{
  "translate": 0.06,
  "encoder_norm_position": "pre",
  "beta2": 0.99,
  "beta1": 0.95,
  "eps": 1e-08,
  "max_precond_dim": 1536
}
Rows from block 11 of the encoder of a small masked image model, named by matrix and row number. Rows with one number within an expert belong to one neuron, the router's apart. Each number is 128 + 32 x the weight over its row's rms, rounded and kept within 0 to 255. All counts start at 0. Numbers have three digits each.
After each expert's rows are labels from the 100 images, of 14848, where the router gives the expert most weight on average: "colour at peak" is the nearest of a few named colours to the mean colour under the peak; "responds to" is what is common among them. Only what is clearly more common there than usual is listed. The data: regions of photos with short descriptions (Visual Genome).
# router: slot weights (encoder.blocks.11.mlp.router.weight, 16x128, trained with AdamW), inputs 0-127
# up: expert up (encoder.blocks.11.mlp.up, 16x32x128), inputs 0-127
# down: expert down (encoder.blocks.11.mlp.down, 16x128x32, transposed), outputs 0-127

# expert 7
router.7:079124170110178102132146136169111105155142123118140150114150089151089158187144086087147087114109168072160152139129131161153107143131105091100128159107147099093082082081106141133184133153132073080121067178182102184178157064133081142150158177136099156132147104132126142168145123113155174114159111184122132125173145112084094115157171055123172145205173148116123119080087116126153091161164
up.0:108137163125133145114078130104079133123137090086159143139026105112101125111184035128132097162123153113124185179132114122074068119096096113137144159130154141101148160105176160145104129167100129170142132142138064117112096152138106119185117136123048178142159189129145149161133103077153178193112124186115154148077129187128127140135073130152142091108123150116141139148126105103115150124044
down.0:148137104110121115130169140174206108120146140152124117105202089122140127083043228097141145115116086136122100079143189111178164156136171093113090123068096142123127141207103091143169134081136136114155085140151162153147172092133159144058148123151171115103112101120104148131114129176117130095140120088098094107173184110167127123135195132128111148152137189116109114136135124137124122138208
colour at peak: cyan
responds to: text has "sky"; text has "blue"; text has "clouds"

# expert 5
router.5:147134093132177072109121094112095136117123110086094141168157139104106157136117125061150115110061160120190136166128142169113182133128100151151147080084149111137116151085127187107122131095131153058060155105142063149209157107167146183132117129080158142163150099154175133096075166139105174093148125148151118121148102142082116165118104124172124108148176154145061180068137190099120142118150
up.0:112091072110129138114135135168042164049122143174079162108121136149108129089141139081180116158144118109171102098139132120066172070125165111137137108091152142108108111154126204111156052153131109130084122106150064191089157140151174152109136142131140077103115098157131165105127172063092148159165118145099140119122113157151161147148107125125121134111095173113208149086123085178104127186129
down.0:147176189150131141193125155075159129166145111108126083096163116136164112143132142187166059150086083108151128105093115134162083152121158111095101141151140144088177112124147126195087185082138153133143142139122112120133109104158121062119130114104127122152185132068106109114143090166149082139102140078112122133127158088106116090137169065131064130132193067144071107161162140094121099040113
colour at peak: cyan
responds to: text has "sky"; text has "blue"

# expert 9
router.9:109150094097140141103125093164122116202138109110110090114150065182087087162124152115173080189128121124173119178126089162134170123077142121119182111122131191121143128185140123082141119126121140057139123101094139150106137117052135159138132124074123170117101181108131062154100063144177124181175091137104182145125109127113142192125124084155156126169132166135144144067166121093117166075124
up.0:158199119154106097172151169136106198124109157136118153117059096130139099184118114126116165105132167110183077179152122122110146078149064144079092104134092141141174136137145146093137106139176141135145095066125163129124113093125097161166113140144129139160086127185171105136148121077181138176131150099099152154088114151087173121126151105088138100057097222155114166102152097097146109092178
down.0:122089140115154134124087139079155121085147085126120094122130153126088100091147145146066132144081135128114089063153108151150121220104184097105151116139182071152126160102115130181112140118097078177117148172118114178124077182176126106165154134116108127131109122114115173080132149156087122150135125149122080087136130169212076117140105113145101126147152121085108084218046142123077106133122
colour at peak: white
responds to: text has "sky"

# expert 11
router.11:115121116111142130154102081148135106117125090111122093106093159145110138126118112077066157121136105070135177168118110163153136147125157117109109094094115194113081078093172168065174132139140125092163135141128097184195130097096155180110070140087101161107131190143173141077143132139170172119157159151083112163128185118075097106086145060167135066152143148122126164079104164147114089072096
up.0:171129148178108097113133122095105133060110155087131118114141101102155103201086137127106075111136144151151092127115159124075146156126145113065148153119174126131143128174142075114124139139143087212088120136069145157078095185105168133082127143124131090162121128117117164160101189144115121158138143069147075155145092105118100090137068130177185122136151094099150116209160170202085124162117
down.0:069133133089152142096145083155088110191112126185113147141135144132125157072203128129127151137125115142106157129155073165168111109135084166164114140149082146135117124108089187122129156105138166076205133096169118101173135077149130124143129103146113186097143185103137061098132107121132156129117102138122196120101117146140163153108192104114109123142111175176112138053149121036162159090182
colour at peak: cyan; white
responds to: text has "sky"; text has "blue"; text has "clouds"

# expert 8
router.8:102097165110145107125147087157137114132100149060098132169092095104073141129139124102141094143117160092121137153155104174118152127108122171114174098115153161154071094147177150076208152155136105089100099173149115161212122074117116202078105170113158112192133120136152083163119136113146148146167121168124149161135179156091099146142183097163140144185161149138089189062149154112105098149110
up.0:180174051171068126102134156117152156098119149153078091163153107109163125136117103127143148123130141112139082082081131118053110140114095176142129164122153096138132114153114117131077090110102120202103168150086138156098086169072155118123142126161100110096126155134039166153128178170103152191169134093112112156095061102161110116115069148145176153156163091099126168170125169174135116148122
down.0:062124161093182130127091069123100111146142118104165153138093108159069144121155139146071144128138108165129160153178148139159139116134098092113116127124088171122123109116181151110144165145190119063147091077141114113124143115158151150112108118123136217137176177120172092105148100086141125047125107120150126121134149163111158190139211071115092131081117176176123101048149107096145170117159
colour at peak: cyan
responds to: text has "sky"; text has "blue"; text has "clouds"

# expert 1
router.1:114116160082098125168146089158106137131105075124110073178153155093099077143124136132159153190122087163112121144097094130174138064171127170112089147114141148163113070115099158148124183167089071108070151177170113096126141074150129107114122119100131109178081148094136098135106113122172168168091143177099167170106164133073139105164095066165157097111163165080114118142094161076098081152148
up.0:147123108128109123063144108111151177142090127132119119142140102142120149139135108122057176119134127151149158126146097149145122096183055078081100164097082152200156124102086138153180090103161094129125139154195116144115144155103104189202188133109090106137091137150117165159166178178179148129124130129087106138033160153191069156128107112124125087107103116101124104161130097167139160137081
down.0:115123171089137093165126123128080103080124134156131161100085131121124083122055102098196128129123065077155108140121154117136126180086156166146139149166147095091106116167171093089111177126129145133174102138093095081119132145127154059139071138132195134104148141112137120080092076102093118083152115113128163127186095072057160045094123108138115113104093143122155152069100124095136113184163
colour at peak: cyan; white
responds to: text has "sky"; text has "blue"; text has "clouds"

# expert 12
router.12:130140095079166115142173101141113090106072159132095106174103085121126162140088140061076133154142087104156160124114176123109165135074078132153143145117078159178104077123152177137154191167146131138088111164103149137110174084070134143084144105067110123183112157107169139107167108136167127113128131097082114139102123159082127152118188071096130073187070105160179147126122109145144167104175
up.0:104137157151119141163207157058128152111135158123093155131160091089169144099148160150151088113142108129156110091155107192087108197138122180096138166120141147097104113174144144157113094104114130138100137094095140106000152130049134085113158110137142138137160131108141114165130187147128091176169148120133134173150082121122104099139115098159116124071183182102103138173125137179091091110098
down.0:120112115104166112092095082193106114140110097147166074152094175187095163140115112114068151137122142111111123189075126072170168071155122113167090091126120120161076111127127158122132159163137119120175135099119136125213131121179133181121061166134114120138086164146129105097115130141112177144087153126129151099111155199130156163107166146107161079187115086131124115113156138065177186076137
colour at peak: white; cyan
responds to: text has "sky"; text has "blue"

# expert 10
router.10:068131146112154113068165108180149144110131092054135141116139077205101135099097158144101085123089149129177126132159090159116189081075140164156182059071126139145102133091147180121125158110116076129089043111138151118120137086164083178154143127119126100129141201082170080112107116132176169137119142115109135160139107142107096110140103118179175104147171132146136149152115164149079107108135
up.0:131156098202099145117132154114147141126085128109150114131133124172157111155116093120132170034080172111181113099090163181175137100154149078101107207173146089171137088147131102096103175101158126197155176107151117126208126164146178076123158165111139145148139120116082137112117136116140091137101165107124115126134118103086105098098131133052134114137157075087123145172073181139147146086152
down.0:104095152112131140137142078173092106147125121102092147175108116101175125143160166176121127171164136135073165090219130105128072157170102173117101150112101126122111118100096133138146131181153147090151109127107136149071143098166068125185093115133126137095124154166128100160143142111143176108151066104163135173107152144128053142174154142170117155139085106221185145043155113090142102137153
colour at peak: white
responds to: text has "sky"; text has "blue"; text has "clouds"

# expert 4
router.4:122190136126100123081095138138122099119137154131078158171158119093120156143096160141138091192059092068170138147137151155147196086124152130138115139085122138147112147132113160123145181154160103151059072152135095163153105117131123142079137164143153179108112136146156097116145109154118172090152139157088188112127121099125172166091179044139172137175142084100116178097106193145068141097067
up.0:144124141159132110157132111121093093108075134147100147156089165212171119143057126104141183066148085158127118061156096114102137130164096105100095095100163149105101147135142192125144151148091148157119135138129110112079156187139108097135104130107097128094070123105127122145187124177210171152099106098090110181086092145170069121107094183090169096110140155122119129165108111136132191187143
down.0:129135122131157133088142130116135104100130170191144116139120093094142090118148156138133156118136105082159140161158186178106107203140046113136190187083158116116127126105060114142127151160140136159134129111153196132097127114086123195046157145099131128159163153134142155109048120071119103121128112123166097079164133146054089146158169117076097117116114088130160137108164152131091105053138
colour at peak: cyan
responds to: text has "sky"; text has "blue"; text has "clouds"

# expert 0
router.0:156173103087100139124112138146111079127159147091097105109135092103083133203140144085080119105125090091172135119139159169157178072071147127126159105147158164145087104112157105121141155090099116046086103107163076175189176116075139193070083093076112099196124135164147103159117090166145104144124123109134153131130163153059129119109104107170170118156092155103086156106151134141128147094127
up.0:108080143102158166167087163189162116150092157135139186133056131181137103120108125098091142111145119135097163164184139150135200136113114110110166108084095173142085121154118165099164104220143113045134128109145064126117090123166121156151115147161154104126141111185160110072125113098141142180141132142084151126128104145104119141097162094093067166109107149139143099057097090092092176103119
down.0:121126150123109130124174151014090130095140105109148108096172144093120119116107118171199105148120115095113151077105110092101090136181187110135076128148195127121139160100132125146116164046098132231127130122119127178182157170126090103134151119133142059127139116078100143131135110092096157105097134140112090087120181157176110120133086143154113114111108125130150125226150124158135095120148
colour at peak: white; cyan
responds to: text has "sky"; text has "blue"; text has "clouds"

# expert 15
router.15:142175170084128145113085127143178111170143132124121107113070111150135133147175122106180122140124151159129090162177117108086168138080109151073109105087119158059137160125170112125180149119142169079110137081176152131185092111090125191145133116146124126217183165140134106127105124136131079090167153126182129088144164048131143150132138075176147139165132146185118096069136101144084102167097
up.0:079190087081093120062131109102084131081124104132201157144120101098096098084139122160196078124127146119063154132103133142180103132049139126123206110139136133122179148133128136139142098107180138127088066113155133116131122142159167205106162152073132139119110139143140125136082138075088079147109117104123173141141153089102153087152103146162116173173080122128181127107118165109182165120164
down.0:156127164144152142145059109151078153207136097056092100120127113119114126104143173134153158113152140154179176155110086174146117173132115152092161106123093113105218076124181131101090139078150136101122168183119127138068150108178126121064174138092155144176142111114137183137133094184126088105143142143151121132143114121091118162144167077111071097036090094130111156127122093130129129110143
colour at peak: white
responds to: text has "sky"; text has "blue"; text has "white"; text has "clouds"

# expert 2
router.2:135162078098129123095154088148100102119108120104065083157141076129086165116132173124083116136135132157141112144170102127141202085101159170085189066095127182142116057103094105138149118122075127164094058112125081125147193147126161145108120146056115115148155154123192129085091087140140125099104130114150104105146117150114129181149172055173145146154145192109118120121118183145111130097175
up.0:110115158166101103135120096174129127067148088119045134146080080168190137102128130139166184074125142108177138068129136100101166056147164154150118091160097106101119141137170140095111115158120082121117057046143156141185117127148106116123123146154205148093129136132153124089133125086157162116075070105081110169090124144113136119122126124156102107141137140157164156130089085109127196187143
down.0:110101165123123135097159146119099119146102128107126110086143167102162142176073106083101113166148101162131128179171127183126154149139084090090203143066175121158134131117062213155172129050136149164081140189128159091163117143137149136131166100133124103141106113103168120134157099108106084156200112132130137127220145078151145140150106090109139139123191119110150059133148158115116097117086
colour at peak: white
responds to: text has "sky"; text has "blue"