From a checkpoint of a small masked image model.
Training: soap at rate 0.0045, batches of 512.
Data: trained on regions of photos with short descriptions (Visual Genome), 101725 training examples, 45.8 epochs.
Rows from block 0 of the decoder of a small masked image model, named by matrix and row number. Rows with one number belong to one neuron. Each number is 128 + 32 x the weight over its row's rms, rounded and kept within 0 to 255. All counts start at 0. Numbers have three digits each.
After each neuron's rows are labels from the 100 images, of 14848, where the neuron reaches its highest value: "responds to" is what is common among them; "peak at" is the part of the image that holds the peak. Only what is clearly more common there than usual is listed. The data: regions of photos with short descriptions (Visual Genome).
# fc1: MLP up (decoder.0.mlp.fc1.weight, 1536x256), inputs 172-255
# fc2: MLP down (decoder.0.mlp.fc2.weight, 256x1536, transposed), outputs 172-255

fc1.760:143128158116083157089146204157115133101121141093082100209134144115129126141133083087098112108144129159095135161125133172158115150161145132120141108139115107100162133122176154096110121163090125162168086064176126182153083092073164158122142162105055123090
fc2.760:156166131132104099143179137146172132136172111156127122164089061101143126156162111070085141136124139144141138154094167171154152109093140125124082066143137195159139146135086134115103086148135123082102158078137113158091133100164142135108129126108087132068
responds to: text has "man"
peak at: middle right; bottom right

fc1.6:101137127158152098135139075095186118156123130141137142104076110162140083117052127087077139087139058116026083163100116100144097126158115129074135095122115116153140099110182107105133108124133135161129103108188128061081097061160170193149169148137153102111
fc2.6:205100104103092097180117061075097121140097145137195154111132144170051091130107129060109121123190155082117158174149093101143143101154115114158082143117157124134129046116152107162124176155130133141095145136154111137179114157168205079063133097186129121171
responds to: text has "sign"
peak at: middle right

fc1.444:128161125131185108103178154144155134199139138125137161162118153169185104154118189158142140193141150105176135145108098095139146148193143130140170112159178136116134185173112127192177131113087148156148162199145146120179190114142123113174106152134176155141
fc2.444:139172131109103143080105086117099159117164112140126109172086142149167167125151135107125136119061114127083126136117132040085145097110168129105113092090100109125145115105149119119131173055139176169094161107164093112135146162151108112086106141169179163154
responds to: text has "sky"; text has "blue"; text has "clouds"
peak at: top left

fc1.415:126128163127125170063120120123140128098133172139096108077145108125119131150152129135140111158124070150161158104147109090139107167164093133108130076097075092163128140142119145096114086102182167133149154104113110143095156119140103096125119116108184160141
fc2.415:158170117076132091131055167163098168159132173119111077105095110176195095107127105120156129137144168145164152144203132194112113127129137133125119108162130128104157157089115073141130085103155112175101115177086115124151133129105187195142154166189046082123
responds to: text has "sheep"
peak at: top centre; centre

fc1.719:111161170132122108114125152122079159084125169184100096173108134125127184150152142141157086105156094131109124142101142092160141068140157087133217107160204112186119148139150110213135144152155123126122178103150106120141108098124082123122121154117119109131
fc2.719:169147170173093146115158150115150194141142161085105109150139179148118058103151121090187137161180136137135138177145194084132146134172130156122141117085165140048095068153122132085113170096112170118139107164138139088090136116136147063123082132122086099127
responds to: text has "sky"
peak at: top left

fc1.181:098110145109159062103153126166113108110141121178143160111103071107117166198161133130151102095120131159155099187058157156158105157144200136166086102095080127064180119121070122049158093162077116103120133156141136120141156117120139121147142123134104149129
fc2.181:149157052069164074078122103122122089141069118141139187096087110107117165118108141183086049098107097130193140168099128138192149101119151165155116127132107105152149144136109151050090109117110145117099167151116141162125160136130098140108129163137107156158
responds to: text has "horse"
peak at: bottom centre

fc1.266:144098166143124112112185133150156190151100118085105104146158155096131072110098134153200103169167134141162112124155054102152093145150139137118098189171116100111119104151170124155130151104095135149198117119127149133187126098124153139126127078134138127131
fc2.266:131117158130114156144127164132116105125143125138199126158086143145094132068102122132031132130107133083143102174152130173172138087109138059054198139152139150097127139140165125123129156096113102153137080115088089079136145154091137066092064171140069102099
responds to: text has "green"
peak at: middle right

fc1.388:103119180099093153121121118091137153143142154097127129134142074094081118124109081059195132123097059177170104196133144137137159082106114140075127095128200191159156147105053091111121060115087159098097139142112156120128118115152125143114085084118125161119
fc2.388:153125126142153062160135096112146130084126124165114137106170209124079133103172144107138081123075163149158131089119089134159118106154127154136139116094175153189151091118099132161067171197112103125105118169127147153126119122126108100078184133163154139133
responds to: text has "sign"; text has "red"
peak at: centre; bottom centre

fc1.196:160102117182132077160133107120166153157117122174111112092174144099183094144109175133140109115160160118128120078153147130070124153164105152151083115202157094120202155102158092167139081142118123099139139092100152133116126160173159118154149133165155133100
fc2.196:147066069187180155195063072078154169175139147105136137132164128124079158109114142110106112111182104133183198125126105148138166152144140136131135150132143125160142180124112144118119098140225135120160122102095162122152119176127082140109140130143074114103
responds to: text has "sign"
peak at: centre

fc1.306:120194164086113168157151124145106134169096074098199113119177170155099117109123152095128155172118175118075124022147082131115135096118083078099158084128119184049061121100137204116112142100158130098145137054102115154097125127173128138117143130131110073171
fc2.306:151127155129146155146176096120180137158093096129131104124135138187122135130108150084151168129158079091124095130164130128124106100117134178108158100125110106165100152141124120091165115020125120102083183165152086115159191143146109145107106097182088117099
responds to: text has "pizza"
peak at: centre

fc1.341:148150099109106150117121061126143117099118099081165173157117119128162118091131189102178188125103074182176096138090126138100101127127161128176155147167200096102164133100114108127079096135116042110089116134174132114138132113151138105142141147102165131075
fc2.341:135132185095130167118150165153157169083088128132112104111145152162136105149149177152151157096127146098144097076151159118115204194084080147123118131130107146074121139119115071164086088135129106119100134093095150120175157146167141123118123131177099132120
responds to: text has "sky"
peak at: top left

fc1.147:124133077159129120123201165112181166154174135136100132150153119056175131151126131182138114133134067118108152144135099179067153168191130069149135129093174156196164123106140107148135090118089143096126173189139128172162127105148110094087092144204198144150
fc2.147:162132106167179135186140166185141157149167106126133083093128062107191154160112151141113103152132089149146131097166173117114188134066122181153126071099121175140052132077051165102114095137125097126130148131066145132117145133137086145137114137142179162147
responds to: text has "white"
peak at: bottom centre

fc1.564:116109159137075130142125114110088163147133108148113078125111132116163179162104097115118067129099100140140133151134109164143131117151123101147154117138139149079155153144161168105152074103083122111129112135126117120133099151148103127040159097118130081127
fc2.564:120149236135100112132141176119111151093168183069114110113122160121113126073129097166128164135144137134085128160143129190160086157173114166128136140171097137058127149100158179108181168152126113084089097065109130106092169090082150082149168111087110143077
responds to: text has "horse"
peak at: bottom right

fc1.150:138168143090149150118117132160141081140118149131082151192088061221133082113154114097154110136110119125157151143092046156194143158148133119151099127172124125081084147160101113167161157090104121125186154141079092142115156125176129164153145149116146104108
fc2.150:179128147134104140110157117108114144101069096116090135129142145148158147154031103105073135107117177105137126153122125122179143141086114186148187170111147146109146162100068133175094153180145080097140110123116094127093116107121124187096198139142097085115
responds to: text has "plane"
peak at: top right

fc1.178:063118064177143160088133156126176090147139125129165093127115178158115065107141127170096106083141140143133081104093094108126121119136171095111155117117146159160137108153112121096172129133140148056098102156108128110081124130133160128130058117138091134110
fc2.178:173110125118116125169107124160096115101156130174150039106128113170073106164112129092128127197132086115119132140170197128150149135133172144187088120136101139120089139126109094088152172117135132141126195168102183196191069159174141199147128107203143080126
responds to: text has "sign"
peak at: top left; top centre

fc1.268:124144128086163082125187145125122108104083180183100109093083211132103089092122120104162118180149140185124144165079101150159129126150168108099140118156112146161112037093140124064114170185083111106120128110127120104063133061121144128191160113126135103161
fc2.268:106148092108152098131108139131141130097114151113182128127114196140085100135095158078124138152086115174135173186113115210101060113146130152146137078193137160138171059131130152113113112113094147127111112111120124079152136104111125145102158113104164119133
responds to: text has "sign"
peak at: centre

fc1.375:053176158082116106126129134171173113110138130108125148139101158114110076115169117154118142142145120080129110114126129129158131152116137125112165074072132120117150126078176131144143136096098139117147168131099127141112145159149118119091104104097115133081
fc2.375:122158149114130104142169133172121121140140148124129128129062178177167129122139152130074127178134138163080116151142144129202119132108168058157096119189153105119090110157161127165166162181173157103157116211099080134159111191159138094105121237141138155135
responds to: text has "black"
peak at: centre

fc1.172:081172109113142064070121100139105239129157110122159092113104111115157130138149146117133088107135087175188130106153106136130075203102144075127094170132072094114138156143148186170114068150064107132208117183120119115119139151168106139160142182120150171157
fc2.172:095149142071123085154150136170147166153083124155148152139128193138153087098123162165135126185131145168100157158143139101177091170154074097166134167119118124109186133179112141078133038157101195125120081114146122122145107093119152099079205193127132123184
responds to: text has "horse"
peak at: bottom centre

fc1.358:125151092125156047157145112147121173166139132104104157149178130177150128134106082121129171132219104114073161124143152193108155082090151122142155091132142092071182119106141150185109048087104095122106163116161107185186108133145132162102148138131177110168
fc2.358:130167146075151131140094166129106119130138117111128160148192170153100092120164093156146122163201104073078153095113157147143116111149145130158139135101157133122149144182123141181120073181108113169119096168148122128155155117151164138128078143141205170105
responds to: text has "man"
peak at: centre; top centre

fc1.682:112125118092132153093187090139098142124070116159138056196105128120146090158174124074136111077118207093149113158117081113135115083117143116134185135143138097173134106102174129132179163113129106187162078119077118165110101154113157158198164095144188164146
fc2.682:119146072099117184148170161166171122103108144116157153113170158166140160119130111080084113112134111122160118140126134137126127107187162164177112138127090088102130121147139087113133114124134115231120139078171039135132133097161111048151097137138155136152
responds to: text has "green"
peak at: top right

fc1.1:130135144091106097189163138103119167135164134098164125202154081175120184100116133118084081100108106156112085142161130084104115134150125148035077087138096118113123139142110149076158138096110177148106134103145101125110161113099112118223149130154069163113
fc2.1:127127162138196084159113175128143083153147096155123144135101104127091165117124190141166131175141113118090132136205178106083155118140132082111121086139123118117183089086109133086112119170104217124095144087136136177176151210140174059147135119146102199148
responds to: text has "bus"
peak at: middle right